config = dict(
    model='image diffusion model',
    train_examples=203450,
    horizontal_flip=True,
    conditioning='none',
    hidden_act='gelu',
    qk_norm=False,
    positions='learned',
    beta1=0.95,
    epochs=8.3,
    lr_schedule='cosine',
    weight_decay=0.5,
)
Rows from block 2 of a small image diffusion model, named by matrix and row number. Rows with one number belong to one neuron. Each number is 50 + 10 x the weight over its row's rms, rounded and kept within 0 to 99. All counts start at 0. After the name is the row's rms in percent of the matrix's.
Before each neuron's rows are labels from the 100 images, of 14848 (inputs lightly noised), where the neuron reaches its highest value: "lies over" is the class under the peak. Only what is clearly more common there than usual is listed. The data: aerial photos of the United States (SatlasPretrain). In brackets: how many of the 100.
# fc1: MLP up (model.blocks.2.mlp.fc1.weight, 768x192), inputs 128-191
# fc2: MLP down (model.blocks.2.mlp.fc2.weight, 192x768, transposed), outputs 128-191

lies over: building (46)
fc1.114 072:56 45 52 52 54 41 38 60 48 47 55 46 60 59 47 52 60 51 53 69 52 58 58 55 30 31 36 36 30 60 58 52 51 45 49 53 51 65 57 60 78 48 65 61 74 43 55 46 49 45 52 53 41 66 73 46 51 58 44 53 54 49 39 55
fc2.114 089:57 51 39 49 54 56 57 58 41 51 58 49 53 51 63 54 36 57 41 46 38 36 57 47 52 62 60 54 30 28 44 41 51 54 50 52 69 53 56 55 62 61 45 59 16 40 49 51 52 47 42 47 41 72 67 51 53 57 48 25 42 49 66 58

lies over: building (26)
fc1.306 072:67 56 50 46 47 56 49 44 50 43 54 41 50 51 56 44 55 54 55 66 61 50 60 75 51 45 50 53 49 50 56 47 49 83 53 52 50 64 40 55 54 69 57 56 68 65 52 47 49 31 50 41 47 64 51 47 42 27 50 73 31 38 49 51
fc2.306 086:49 58 45 50 59 54 68 44 53 55 46 44 45 46 49 51 55 65 46 40 42 40 62 51 46 45 49 47 52 70 43 55 49 40 38 48 36 46 59 58 44 48 35 50 57 44 40 54 53 49 36 47 38 40 48 56 53 72 41 82 36 45 51 54

lies over: building (45)
fc1.645 106:52 36 54 53 49 53 51 50 59 31 53 55 61 47 50 45 39 43 62 48 42 44 37 49 30 63 44 48 45 53 37 52 64 52 80 33 60 49 43 32 38 49 60 56 48 39 64 58 59 41 66 48 57 55 58 62 47 45 58 53 48 46 56 60
fc2.645 091:47 54 42 50 52 48 40 44 50 73 32 56 40 42 40 49 47 51 50 58 52 61 64 48 49 16 43 39 51 55 58 47 59 39 47 54 49 49 58 55 61 55 54 61 62 39 40 57 49 46 64 41 43 47 50 40 69 50 39 38 62 47 47 59

lies over: crop field (62)
fc1.741 111:51 53 16 61 71 41 48 66 52 48 64 33 52 65 57 55 51 38 44 26 24 67 19 38 56 60 51 48 45 38 42 52 69 43 61 58 42 48 53 50 43 34 60 48 58 49 55 49 51 44 60 67 61 55 59 41 29 51 52 46 40 54 44 45
fc2.741 079:42 47 80 56 49 73 54 53 48 48 59 49 60 45 58 42 47 53 46 54 62 53 36 41 49 68 52 58 47 50 68 57 46 38 53 41 40 39 50 48 45 45 55 59 40 46 47 51 49 54 48 56 49 35 59 57 50 46 43 47 63 53 47 31

lies over: crop field (30)
fc1.194 054:31 33 33 45 31 58 49 52 44 55 64 45 45 61 47 42 58 65 70 45 52 37 60 51 37 54 53 49 46 47 65 44 43 39 55 52 50 45 41 52 37 60 52 49 58 44 41 51 38 37 44 49 54 50 67 54 60 57 61 69 62 54 45 51
fc2.194 072:48 54 64 48 67 58 40 48 52 36 33 41 54 46 42 47 44 32 38 35 39 53 59 57 60 45 51 60 48 57 43 46 56 51 51 58 26 49 53 47 62 62 56 54 38 15 34 52 38 54 47 49 67 50 68 51 46 41 48 44 45 50 52 53

lies over: building (31)
fc1.274 065:26 35 37 51 58 47 43 40 50 57 42 53 37 40 59 30 42 48 48 61 51 50 34 49 47 74 47 57 47 28 29 47 66 50 32 48 61 55 51 54 41 43 47 60 48 48 35 51 64 62 54 44 59 36 37 35 72 26 52 65 34 51 48 35
fc2.274 070:46 43 45 54 49 59 60 52 50 66 53 55 38 67 46 59 53 50 44 41 39 44 71 70 50 36 47 49 57 52 47 50 51 57 63 55 34 59 43 53 45 48 46 60 53 66 63 54 54 57 59 51 47 52 48 63 35 31 51 80 45 39 48 36

lies over: building (25)
fc1.119 117:50 49 17 47 81 58 47 56 50 55 42 57 85 56 49 48 51 48 48 50 57 56 33 44 37 45 56 62 49 42 44 41 47 56 63 54 49 39 37 42 44 48 41 62 55 54 28 54 46 50 53 55 44 43 54 41 58 49 31 59 60 54 58 59
fc2.119 091:57 47 49 43 46 54 49 41 65 57 59 44 41 52 37 41 50 55 50 57 49 64 61 53 59 45 50 34 55 37 63 41 49 39 45 42 62 61 31 40 64 29 49 40 45 37 32 58 51 52 30 48 54 49 45 50 68 49 76 46 56 56 71 64

lies over: crop field (25)
fc1.169 091:55 48 26 65 46 45 54 47 74 51 32 38 45 37 53 58 63 53 36 42 51 60 40 52 47 50 44 47 37 40 30 54 48 42 20 55 42 48 32 51 57 46 54 38 50 50 67 46 59 53 56 50 58 50 75 40 43 38 41 50 28 61 52 45
fc2.169 081:56 48 60 50 50 53 44 46 79 54 38 53 74 60 38 45 43 53 48 61 54 51 32 47 55 61 60 29 57 40 65 58 39 46 55 37 47 30 41 38 61 61 53 46 50 44 46 61 62 57 69 49 48 42 49 50 48 41 53 59 68 49 56 45

lies over: crop field (27)
fc1.32 082:52 50 51 52 56 54 53 52 52 52 48 35 47 30 54 33 59 49 45 53 47 40 56 31 59 49 59 38 58 57 33 48 59 50 38 46 46 50 45 54 26 41 42 48 38 46 64 53 46 67 60 38 67 59 52 56 78 54 42 60 42 49 59 55
fc2.32 084:57 59 62 44 55 34 33 54 44 43 75 52 67 47 47 66 38 34 39 57 39 54 52 56 39 50 47 48 61 57 65 60 40 49 55 48 33 47 50 45 26 46 40 57 63 55 73 49 53 57 52 41 42 41 51 56 55 57 46 53 55 42 41 47