python train.py --train_examples=203450 --conditioning="none" --cond_dim=192 --norm="layernorm" --head_dim=32 --width=192 --grad_clip=3.0 --epochs=8.3
Rows from block 2 of a small image diffusion model, named by matrix and row number. Rows with one number belong to one neuron. Each number is 500 + 50 x the weight over its row's rms, rounded and kept within 0 to 999. All counts start at 0. Numbers have three digits each.
After each neuron's rows are labels from the 100 images, of 14848 (inputs lightly noised), where the neuron reaches its highest value: "top examples" is what is common among them. Only what is clearly more common there than usual is listed. The data: aerial photos of the United States (SatlasPretrain). In brackets: how many of the 100.
# fc1: MLP up (model.blocks.2.mlp.fc1.weight, 768x192), inputs 0-63
# fc2: MLP down (model.blocks.2.mlp.fc2.weight, 192x768, transposed), outputs 0-63

fc1.571:454571451512471472520434498634477537474480453533495548507510553505507524468371555474521476504517424483477540640500563460514528516517491559452389456477396474383500507431571526524464522585509539
fc2.571:425548536533465497561530493489504593504532448541585507476391578474462545446433507497515421477458521457482556533505509544552602501459459499580536510420391479587516420506522593569571500512519522
top examples: building (86)

fc1.543:415524506437418466542547600440568498491525481457539524505554471548577496513574539515601457587498497481440434484509552489455585552414523343433456467511420481377478466376467476473499473576476404
fc2.543:513466459477502506543432489469516501482531544516511594562462449508556454454409507489496335497510511461532489497471516501574531591503535611567425456477493497561449381508542424525481515511572542
top examples: building (83)

fc1.716:379468589460499462493482631566494390638431497423464436545539602424443592473492572442365410501548533507532587478424472569508547466512417502569481540499452558502508485483486423561517521584474508
fc2.716:430519489508484525420522490511509569555454495531504396622502437414461465548511508439325538508410487443480602525456516504513539430524476531516569589499458429492521507496510512542547560449534462
top examples: crop field (25)

fc1.69:429487438509481460479542498530516527522459511591489483454547596508552534490564495476439567552441520475470541543496603503504447546518473537540459555436512508526557457597458454498575611540464451
fc2.69:539539514475521479480420593530494574470551502543494486501461482478493539500452501504572523458466453476493574514523421499495465479484502495506555507301506516484467491478550529519593571545488366
top examples: building (74)

fc1.281:431520520454413480505427566534540506546520444477538520450526507547523517517463534493522468504488409530466450576335517506498490520438515539499401492509507452475504480448615400435479610538427534
fc2.281:464471495505464506506569477471547452411516495415409609490462489508510474540479496421482409512598444436533424461499586460490501479537511479527392487523559469457516433476466510510515531584601526
top examples: building (83)

fc1.759:437469524447513508540515564492452572482477624506520545514420484578587498459491491460523526582460484526460511612529460473527505520525484495450465510493433492403470483607420504504575543536566524
fc2.759:552560509482492504488455412557451578524517513509488419473555492499414604357589492441553494429480551488525567510574422579456465428467444473515485541412495493445611515531633535448525457528509434
top examples: building (78)

fc1.750:510457611510448418548518367458601471586478554506512580467518535501479431488476466500455517528517520529527515569500519504482437420514534538421498526474515448522440416554492488495495508502552578
fc2.750:552500526583489506514391353500495461433556515404555475531583584507529564460489488510465512473535483426482559535449475488668620504510544408506531535503546476537520379515483494509531540437467517
top examples: building (97)

fc1.581:408454523504400456507551509507463499545479438522462530415418463519563527468503410445535595586540407554338537442564537549504535472543456481567435399499538541486591542658533559475530473519501495
fc2.581:473589533463559433532514551513487464525500514504461486493537552507399488426453585461499572387498374418604595449543387596485535518446514492509512418538524556425445520326458391494520499507430412
top examples: building (83)

fc1.258:487505493500391444482452537489457522461394478444565502519507446526579512444568459474505568554444493571411496457541510522480480443464411490499541522486595500573577452502500477569502407495541477
fc2.258:453463484431632411582569448499491554549576513552530451502522509498452468464516601530487569521508543485617396474499444535494489480495468487508474480464476461569470488465466522420523519557489499
top examples: building (74)

fc1.154:500540541488584521538557448499456524531515514548512548411506463483546454453436434514550540583496638515478522503549449516426407474571506539494425449497501466475487507489564469523604518451487447
fc2.154:486499479533491519462450634471504471461468563496548498457418524438500435484517576507462548428505623493508529521465552614486446485553451535517505483572503466487537500459454519433473492518480404
top examples: building (73)

fc1.98:563442523463519449476595577483509449608532468515531499514532550548489524545474511480557463457471448492524455551497488525515413523648481470488472489467550476467469524474548411519515609432535500
fc2.98:430494422454518486462453468443552429339522482450518505519450509549609510510461473494467526514551477549515453521466460497500402565582592554538463540560468484475545494490519461512480570474511479
top examples: building (82)

fc1.541:445457557501510456519468521509511491556435569440441543422542547541458461410464520472527410397543529458488532517478541536458494527468386485601449521402533537477477543487500475507463463497515470
fc2.541:511506534518477534538471423456501520441488561477494496445550477486491571474467492502501361477538461464510517477404513467560508453512477521566464490432483507509549469469452551487501511501473566
top examples: building (89)

fc1.85:455566520541574546438474549432544490458484479562497491528469503543480502528540533406540453529455500551518501547547529489624408625482481512533482440548469483493561471613472550489567521467598485
fc2.85:490496420560424522365503509423453447453535504456465496360528526480437437448489557462499460460494508583483549504505548488422482613576446527497452526389506466492502487466526503523452548508484521
top examples: building (67)

fc1.328:511587500535484480484399443512552429475455553397507517535455483454499456434473484484462529546470458607459542409477422586532428420440487519497603491491480539520502519521515438511464537564427507
fc2.328:533482566483434464503619427467489520444479530581545502430422557519520508507518484519546451423560559447569505499470554495597468493540536421515513470576582489538492456515466518523509483579499497
top examples: building (85)

fc1.32:461500462522468496483500555574523541571466537392432448506547418445528521480441541503474505492535389563469422546466595502484462520459440425487481433509500558400517538490539486533544587584479507
fc2.32:488474409545542437472394485585544484440499497531463537554457604478527425477428434378478578465493378518525536473465426544545510538520516494465552457560416452435521477571478559409518500546353460
top examples: crop field (29)

fc1.225:536547515564465515509592482565517556625543466438445536434493468559531497504388396456506571495486480511439443543554508381415500553495467562553364507464455557451503541531517536579491539463509515
fc2.225:513466449529512476456535550571479493498555458586450501440448535605422527492581557495547558450510463531591600496531464526490454503483485546504465365337599542528422503451453483504497534523452514
top examples: building (77)

fc1.131:375399561464551388514499473446462472540504513447545578507512493485434467466618438410520481580529607565545531456520481466568522465520487470513550515442464542579545468633573441474466474612444504
fc2.131:543412480508545539559437580564454467522491515645479475433553485485490492538533452455414522564470417573525470444424453502454464496492523503464475526491445600351576510586543455412489467572459489
top examples: building (85)

fc1.302:551467455492556416527461509445562504496440477540497598454499511529523522468564592502537506508507487477491519551570551556522520503581495483403587503467524500434485360631463505503538463466555456
fc2.302:475529454489519434623495458477485465563492502505561392429483479514540374488455481494471540518490399453497539582539444509517498549617433527525515440470501404424589454443488470412504504474562456
top examples: building (69)

fc1.286:501594508450486484504600527500466437628546384534450472479452518463427559448513403507505520536532497479465532533508538480583526493444598491539530535485534541526491497410553485482522629502448405
fc2.286:597416542555453530474478452483513403428494467446479448532471458536598488527485601502521531531491452527512480463518507570426478472452487542466555463491486553498505487582512477515529514509526414
top examples: building (85)

fc1.179:451456500583535487501466508518461441596407442451501526419555457449455535496547457448539432556525523527573529514529586526498509422558414542493448479474462618455496488535541527504567545494535516
fc2.179:601505490658511456614469495472541481553513460510545490572567548447468516369560522504440528517530507488493582528518467556493606525467460567457491512404535626468522496451526426551559485510434504
top examples: building (91)

fc1.567:465444487499418505465475455476506504546466484548491550515529589476492485455615556499492517564496424532348530581541480447519483461470426436516473454498504500484480481605522504492604552453495486
fc2.567:435565506439551406536465525426550362508497522519515475469515468454467492502464450480485534444430337476570552504500451556466453532417548519489568498508459497523523504409490480409463539502488485
top examples: building (67)

fc1.167:363541556509460482545525631447459526595525445538533480446501534545549517467441494538504397467533498526454467490441510460470510579523481540500447472566443550478518439522501423484531483537471374
fc2.167:583501614539473549437479454566487586433567488444525513493533474360529473468548466607580468517510544618556396485527378450522433476508562499567420461528545447487499532469528502507479569490542505
top examples: building (71)

fc1.149:546542555562491468607554487519560459449491552488594539466500534482454447465509510570502507492526529502535562525514530495497546300543459466431537512426478438466548524451591452541543429494453460
fc2.149:443487486564524457453503446494487503536469513508538443489520562579524562491544547387498484555487513517522483486480477540562507289498536446433447519477444532490447628480548523482478445467414482
top examples: building (67)

fc1.169:469531587551518479528616590520438452614492482530383473490516493470512458432475611419481474453506551566485504523516524502547462511521487579524472586488568574458477538471502449552468651563484496
fc2.169:429483485497491481491485475531438465503477471586523499414486420594483535547473492553565584463507562521465535521556527443407522593462490517482502537329493501494480529587495499432424508511555498
top examples: crop field (26)

fc1.115:448502474539540424541458463472457540524425574386527528445566578549442406514499572446556475572546537484507439535541506473503551521510534455503455523402607532500417514463528517493457503519475509
fc2.115:523488471497483534524499549493493500435460500509506561435575534473500408500479506426418443526565545514539508504466518463398465569505562492552535514448538701483502466486551472501501514459421561
top examples: building (93)

fc1.208:424613502542539489489421533516592482463423386488576540555455547449503562506501455449504495466479479565535545577451505464347507456590568571503451532421490531453439525507527606511495561449506436
fc2.208:465432471592437491483489640534495485481499460523478466482541408431508526480504537418506488405484475540469550498462516608613561506550520487422541541307520528428617554511505370497521452494488475
top examples: building (93)

fc1.741:496486495471522452513485580540457492453507410551452433584558463425520448522557477525459466497533564485502481497502465510526522553479481500475556452504427539445514540538493541460445478525394432
fc2.741:503452519457451458481562467603396497492490487565465503492480547465464642471503508499605500500443505404498441448500506510458519559449518458493516429284538453471508552476477554550517510480489501
top examples: crop field (63)

fc1.62:502522477474622473523537518437521508492407504529425522447494431544466493510516452462495499461571463534332524328558470513491501504601507486481582506506461534597517547468512596463451555564497475
fc2.62:519433539398378386592516405422463475549566481509484441464486584556519434409516550521523548585405422456686506606541461555555490483508418462488565485530491441575544486470521421445458478552477499
top examples: building (76)

fc1.194:475597477471535430474499545557389463513551510578443510421440509562495437474454473421493504441527596539491588551511468537541472501544455537449595464446513530528516468476462527519477500516577410
fc2.194:541492507506559477495515472464481485462483533462438489430441442495494386516476501515495520504548609528495439506509495448437423584478520466465522552424538507505510544476544544473473531511385401
top examples: crop field (32)

fc1.217:430461523485494526520535688513452463517458488534538517499448470561520561495485534488490443468504479483389479456464574511458516558478519491535485438523560619397409458508508509455518486479444469
fc2.217:488540532482471536516457449485449473451490463435595457501563519410565485510497521519485505532478487543536487541492399425582486513516538433483474502598493441473500460549493493498480536499499558
top examples: building (79)

fc1.578:435457516496516427568437511535487537517465562495466539516472427503456512490525631514423465592554447499413569461446531591495484440410539440542477552460545488370486555532460477535468529450545548
fc2.578:498467553489524515453488439498512491456495514494535498466541456506493494537505536580562518545593564539478490448538484388481509494574572526497497454468565450618486475520453469500474569426444512
top examples: building (83)

fc1.7:531535488439523499504525524641418515462474463477543549453456465517522475506424514569488491545474594472550518456468475542494476499518457582489439444510541485420491482645532382479460349545458522
fc2.7:533440543473534451578508446630495487478580509507509463448530536435510469506601450493493526497505575538460563473445395572505503471581477485498489479567513415528571526429516534465494583519464438
top examples: building (86)

fc1.296:502616491471463484471470556584460580450500439455550571486428583535567552515613461396517496593417597550417504636556584565517550449542473540409593502463591452428571464494508497562612456491496501
fc2.296:404442501452558452432505492555487517452584516542495476507545412513418496532399514490481522305608535544580523455494412539489479525423544462421539545500453449514583506493552520395529561491476484
top examples: building (74)