{"arch": "dit", "model": "image diffusion model", "dataset": "aerial photos of the United States (SatlasPretrain)", "train_examples": 203450, "image_size": 48, "horizontal_flip": true, "conditioning": "none", "objective": "epsilon", "cond_dim": 192, "norm": "layernorm", "activation": "gelu", "mlp_ratio": 4, "head_dim": 32, "fused_qkv": true, "qk_norm": false, "inner_norm": false, "patch_size": [4, 4], "layers": 8, "width": 192, "positions": "learned", "optimizer": "adamw", "lr": 0.0012, "beta1": 0.95, "beta2": 0.98, "eps": 1e-08, "grad_clip": 3.0, "steps": 6600, "batch_size": 256, "epochs": 8.3, "lr_schedule": "cosine", "final_lr_fraction": 0.05, "warmup_steps": 1320, "weight_decay": 0.5}
Rows from block 5 of a small image diffusion model, named by matrix and row number. Rows with one number belong to one neuron. Each number is 128 + 24 x the weight over its row's rms, rounded and kept within 0 to 255. All counts start at 0. Numbers have three digits each.
Before each neuron's rows are labels from the 100 images, of 14848 (inputs lightly noised), where the neuron reaches its highest value: "top examples" is what is common among them. Only what is clearly more common there than usual is listed. The data: aerial photos of the United States (SatlasPretrain). In brackets: how many of the 100.
# fc1: MLP up (model.blocks.5.mlp.fc1.weight, 768x192), inputs 96-191
# fc2: MLP down (model.blocks.5.mlp.fc2.weight, 192x768, transposed), outputs 96-191

top examples: crop field (37)
fc1.63:118162152140141120115149179125148138124135114109101115139113119105074159093126153152130083139140156085143091195134141141151140078080133051089141134127177133144145156118128158156166138121126131152121118133114129105136161134160143098127121150118121141134162111148084112084144117136132143170
fc2.63:135087150121163133164069144108140142113116154118136071098117151094133116137104132145100140122162111145135106139110103086158125131113128141169098127120114132115069152108132140128127119145111134099124132123152151159119083144071134102092150123125154100107155119147164190144150145091135135135

top examples: building (85)
fc1.480:139112150156174130128124140130156136154154116142142134116149169116123142098141150123157118108133137073140098158164135125129131145121137144141096123133153105129108120140104108151103132114152129105158126110117097121142157149154149199136116071079170104124153109142119145130131132143148168113
fc2.480:121123036112102132134135123120113095129127122170102110118085131115144116161103151131157136125136146122109115127079136110119164126122140142137122132120184134127071089109091100132086105149144099184131145119120101147113117120112140119128104204179074122112125137119107144134076135148132147135

top examples: crop field (31)
fc1.125:124150168118139141135079116116065149127095124111154162143113134133150109120130101155111127148115126099136144111175100105146139097137117107123125133141121112140119151157101127108119146130126152092109059142105133131138111097173118135175124126158106119085203122129099167121139181134113140129
fc2.125:127129139154145156120173138158130098112132134181179187130129112120094110152133130191119124138120129100134129131119158117126186113119100137164139111156091090150150103118118108149166109091102163144122081106187121106159109156130139125106115148096124107133191089133161096114111166119122164132

top examples: building (84)
fc1.99:132121116166136152107118129114149130104088131144158120120198158111106090130114165128167106100101162137139125149110127107111111107134147123108125134147153172118071099155105138138122136116151127125171122087152092151130129144125117133151108137119087113115123103138151132084131138149134066155
fc2.99:119116163103143150121153130155132122127107118171157172108099184143161084092113122156122134144152097137106119128132100140097142117124137124157145153127136147122098120126156147106075113142129126114118142104150115114116088107123139088122123076156135104091152137109156128122135138110134077118

top examples: building (71)
fc1.691:130061155140185121114118154124112128124124083126132113179101137136098112168129111100113186164132131088148117122150112132143127119105140140124153149143112174121116130106100131147151184117143174159108136155132152140120122110127154111163114110101123115124152097137102132147124149138153148096
fc2.691:125137124121155153113127144129149137117120108136130123100117151142093097147117107120152172150139160145140110157109157142181134175124162100139108108103138103132162106122162116089157098134113135181159134148114165117151117137104151177169120109125119125087141103122158122131131100093111080124

top examples: crop field (39)
fc1.512:156130156114155049139134175072137137157099123166136125151156132160098107125116131171119124131121123151101163093170133167131133125158138110129109137134121123138089144127090153126143095093137175149093097128106095131138143124139099122118169118111121139144138124119086086084147121155141131123
fc2.512:128164112142150184098134164102129112107125157118113143139109122160171135128121135146138138132112155136145137156165078192135127153150154107125126150166152113128202141121131160110162140108148121133147053127146133128120125132119160169113179133125143131107161143114131120108123206137106153110

top examples: crop field (39)
fc1.617:086105119157114108171173151143116144161167104132122155182119130142148133161123115112126140152088154121102133092145101140123096120164103136128144109061152133124106118125121141109138123107163118121119135151149104143101106154093146093152134107083136119133114113123123097109143122136110121112
fc2.617:123142143134070184089090148092132123142140109105167156128134062132147146115141129179104125109119126151113169144158144114131097140172191112106125101134178115145137092120110155140121136125140140138111125100110169142130139111152139121133086126130113190115126163109122106156100096128127110137

top examples: crop field (40)
fc1.357:136141125119134083142103111093102143158144123155109175103134107132140120123100108126143126139090141122137114140147131114119152157104147104144121090135183139125148147103126082153154175112114155146160106128109107098101173124120110126109105132125129141077178121093114179115172171166136134098
fc2.357:145132161124113154128131150099085022113139129114135143165130137194103098152116128105147141125121117147118136119139087115126145159108123127103155136099110129115153123112118107144114126149114133136124121133157133124129163126146145120148128112142065175148182095130097139184156205129098132156

top examples: crop field (55)
fc1.748:105154134135113109108152122170112100092153146191140141118110107125113129126073155110138115139093114103121103134105180137135126116174074133140138131142168120128139122117130099157102160138079117148135116124109137151131150142146183086127116124151165156145173132141138113105177143112111097084
fc2.748:134167098134118147160099132187140104136126102155130129138122162166135134120112132139148102110136087121167138151135149159118104122143177131104113164126097112091089096139123103150124113127100153133148083110104133115102139089137100133108084136141137147111181150110149108129129147151133108112

top examples: crop field (36)
fc1.510:112087116130152099144129105146145142119099165129167176140100121108124111171143122133125135090117143114162141139118133134123158127140131146088129143186117130173085147140124136109123122181106143137107101128131145113107156092098124133162130139121142081136159117161146138121121172156123135099
fc2.510:142151123147142085143139128134142075076148120106152168103132107201112123096132152112122134131114138132108149111124163147154103124124121115090152105073124105132109119128123172124155135102119147106116097134098187137141165213095129144133102110139129108092129097132138133158123150119173127156

top examples: building (84)
fc1.734:125105127179145150121127187117088108135132111117158118115149168123098114104127068096138113120142151125162133131116124187133112089176109111096137141124129104148141109123076143117131117099134136126109156172146115161158091161187119154176120149159096126108099124135097143099118099106132157135
fc2.734:133125132098102123138118142079131122125111190117134151127124139151124113151122147115094156111150094117084108130089141125125132098134163095152105104129121148099137138117094122153153107150141119170143153098129132131128163148112128177094120108131161121117135138115122093138174129133185141138

top examples: crop field (27)
fc1.546:137112139169133091133187167130105102101163125124161137132120172131117144142139166119162129137095117145093113154129125110138137125117147144160112145117152107126099151162161178165117100113118184131095136128108079135118150134104086127129152130146161130152126110102165114105109140115121121068
fc2.546:126085106124120168126117159126118114111147135159154134135109149112118115107111132144144127112157158150179128077145151122103089119111108101133143148137148086125095098133179163147126125128105122108101107086151073112123137127134172085146069128145112146122092152117150105126127140138121123131

top examples: crop field (29)
fc1.269:165148139099145087108156114131118112110101123079135147162123096121149184132121154088113103127126139105135143123182133094142113135108090130126133089092103187067146094167113173107146154154117162113137177128117093093140142111094089112160112115124124107129130140085156160162136133138142133109
fc2.269:114119120124117167150100146157127136105131136080182192121116138150112161140133124107119119160118155127056135110123151122125144144133122136164157131172150120081119108101112156124133126120124162124123161144205107125140128147112125116155164137101098133127132137135129137047118088140158146098

top examples: building (75)
fc1.294:169114140086143146136120117121132133117143083092128115132140167105149106083135143122151127171081147165132073140108143138145128160127125127155121094173152156148109124080133165144071159152150148130118130095116089129087132149123098202150115112099126118104126133220096124137144141141099118119
fc2.294:134115085136130144096146133115115118139107157171082112139147185105150136186117120129166108090154094164104111113098109133112134138144120152133178146128140141121113132107139128093093114126152122157143158111122126110120125115116122108126081119200141122142118133166072117123143124115161164137

top examples: building (70)
fc1.549:120151084129114109140125161173107112160153114088131113136122166111104124144169158153145153102100161107126129099127140130115116102185106175153115103160157124168109114116129135122093107175117130161097123158145140147135102100113092100103147123121116124124115118163149099154168117147131136103
fc2.549:136127175166165140148158169147131138098097176124114124091157121156170090110156085127120114153125165127130164124110155132121116177154121130150113111115182143168118133149114132143115117139137134157140112161103142164096148140146165109138154164125152135135142104158128127125099098107090138126

top examples: crop field (33)
fc1.482:145151147112142077129186185121093106141156161133146143116137096110153088115071143142113128117114091137108134183130178118118150147159158116119117133119136122058159165112137185138117145140130123152159108077100105104120141138131091123113160144150139160114152114121126135126176105074145127131
fc2.482:117126135117144150089069181156130075139145138140142136138139072141129096121134107128119123135141108142116103107124067139128093127122129123123132118184119121051071161092124140137135108110164119155126105065173115135113136151127200154110132133126115149109121151138105162140122150091152137114

top examples: building (85)
fc1.606:175133114128115126215125123146111093127106125127123141129127137129130109157120157183135135121128133073170168127175106150142091121123149113136164115126130138149145119093123130120137108176131081137145092115117113123140122099114112092128111127118141154139148169140114127145124128121142171104
fc2.606:110138080128150108075125169091106139119144124114177108150146163138108123152112094171146148120111130124109113147113209140128198131128115143104117129139114131133130157144135149124133150095145082106121140135172103120124163170128189126142105109111152103117175165156121144106133101109095146147

top examples: building (83)
fc1.623:144133140072140121128095144143080110134145167112140098138148128111091143115157121113131165136096116093183136126146136141104134150100136117145093150162178119118105078165142133172134137144114127088099115131132107150125094110102116140148177131082105179159134142125157101122128122147136150121
fc2.623:116140104131117112100129188148090121114151119152159092125117142128132119110116161138115109139123127127097130138105131133086151069108123114151167149091168113134116074122161111156105143112094109108134137115131129122130132135141112120132107101136160187104102162107116113149143121122140164101

top examples: building (77)
fc1.332:140114109157122110155117103129129118161102160147094120164124149117094136129166151112187150110099129143122129103071115153153150175142146109099104115100180155146125136162146121144093143190144132128131114122133160120129163146104167119136196093147135137069110138137142126116122152137139131164
fc2.332:125108141135120120128130128108130122170156092142063143103129097110178125110154149154152110151116164157140115104152148167152129096135124115108099161125135146144161129141146108115131148077116101098157097128121117145114050136186111106133181194101120110135139171127152130118138126107050142118

top examples: crop field (31)
fc1.641:101068139065100091138129106144112104101128108067165140121146120108153121102107162088128163136123114102146122113135189180138094166125150118119140133127122152135122089111147128151120123099157139152135180129148124096080150129130092130119151137123126200139106126092137126158065120146108138125
fc2.641:126113141171079142115126131140155148137119132133160092162140112104098141137086120106141090167110128151121153106125094141153071163141071142151085123105114099122133107139120117124171176135130115146148126160124126144186145104188159136118147134120118111100130130094122152142090103128141143152

top examples: building (93)
fc1.401:170130139139150084205161131103155105131116141144112130132117099114101139153122143124101153144144108136116143122160097150113141075097123134156171130154138144171160160185123116133129102136138105140121140103117121100097133110100095138132107099134152102131130103103131114102114145139105114125
fc2.401:156123110114134172130122155112117160133144110131104193127130177094125153125131141149145116135125110123078118130127136120130212100141152126155139141093126132066126131135117147132138150091102125113105091154130134115140137054134131137134122133113143039129102193122121115111083144156132145139

top examples: building (67)
fc1.198:131119113117136114152115142166172140154131142115146098147143139124133126122185154122154156138086101140123180163134130085151143126090153108170210137093123169168116112162171124143105157113148112136136128086099153166125121121147160130102110118175169122128101139133123121126089146136099105105
fc2.198:105108137142109093092101116106100077126140140112144172174104054146131122164099086151103102124059133136127147144129136110112108118110160091130125122162137165068141112135154061152111132111119117109096099168093131092158111149124120114140115153106105128113085081140145112127158095121141126113

top examples: crop field (28)
fc1.228:167156161127153064128162129141140115120142156117147137127109115117106129115054164116156148175153140112092072124146120153115114090119138127100167123136150134183125155127123119156138125119133086143144151077112126126118141114144111106115142116138140146130149090111121154105130134107070105142
fc2.228:112108123121125147125148111139099166131138106148165096112150118106129138107126133110099114109147117108125086174145147102125090150136124137135102129123134120184117136118142215127133188146135133149119125188171154099089138146121157110145136126110144126106084138128106144108121101121155135168

top examples: crop field (28)
fc1.655:121097168161127107157114166119140132111059135138128142103116124102143146116128169139132110103159157113109160120149147128138154138179119131099126163112138133127135135153147090115129117134132119136095130141110170086149132165124055119118097137127136173126150152136133130101147120133117127130
fc2.655:163126130126131147108130155129142047132144150132111198127133152136132140109136153121165106126169131128135150155106154148157116146149123102095129158091117148122096099143149096116165104134171129120163153169159138121155127128091182154113124131149159069166122094119150114105142156123108103130

top examples: crop field (26)
fc1.683:132115109156109124137140119140155091155147086155086117125106178130143165132163103088130137161126139124172119138139096159141108133139112160140147143078114154167103097162132148106118132111154120082130125101150145137120157116088123143122123140134142127136110147155138136126160143123082101123
fc2.683:152084149122101115119114113080129167168141156083112146099157154132140135129118150123117110102136145134068122073127104110176136076151173105148125148167115143113138076114130124136161117101172109155101122110110150142120114139147134146172160118130107087139116133150131134093082138109152129126

top examples: building (79)
fc1.113:159108151181142137118145148133093106131142090103130105144171139126157174101156145114180127163072165136131066126128160114144114127125126150139105150134157134120103141126119120168166132115131139172130142117111086121110154149074092147160113136135175114117113110156137126084120140114137111137
fc2.113:125117088076125106144129127125109113160159163170162127129102123131079120148105126133128097084138139149127088107104091105129135141124135151130097131138146118104065135118086124155118082151125135078108128110134131112127163133136165067145099108109088135135115106144106115126099132133093137139

top examples: building (81)
fc1.557:099158139146129133118131137132150109119172148087150132144169145126161160109154130144130098099140136123106111144083143143134115180143146108157149088133112088130184144121186127171162111104149079104155140160113162135156115153122144146132128147145133126160101153100109114111138114130106121128
fc2.557:131133111111102134105145133132148114135127092103152120176116152159084107163113122094128153152114119134135088164141139124163118118126149095139126101153106121076162084108166154118188143156127122159149138146119168129156125137056104155131117103119127122111098114127109124157120128099122097118

top examples: building (78)
fc1.285:092121150149129090099140123126159117099102150148192143129139149099143139123117167117146131125103157107143127096124116144156133147133119123124145139102133110095137137130125114161100114140162135160122153158062153097151127113132145129146109106119153204117105113146082118131121193118094151135
fc2.285:147159156145150158198144146112105142143129132133159090156118086102113137148080125143155129158098077110116118125140173112112134149154068117102146126166148135076102126145139095134111130098148140107120142128175121101134140112143099093135110143143093138145115086110159128147144168146153113151

top examples: crop field (35)
fc1.312:160136100129119107106119108050111139126127085136192178118132109118165149135150111128117120128104142100130132115113153156121180127186112113121140132103120074146069134133155145126135107162150101100150157119112149135125092115147143143129193120113103139119150171144098118148129103114108151132
fc2.312:146127147135134155200101133055136123113137149129178182109133140116123094128154104134107113129129177109111139108150150159158086166154118121129070113151169127146105120111135113111136112096150117091120157111135121115160150110177091136119150116113105114132132170138139111126103106117113143134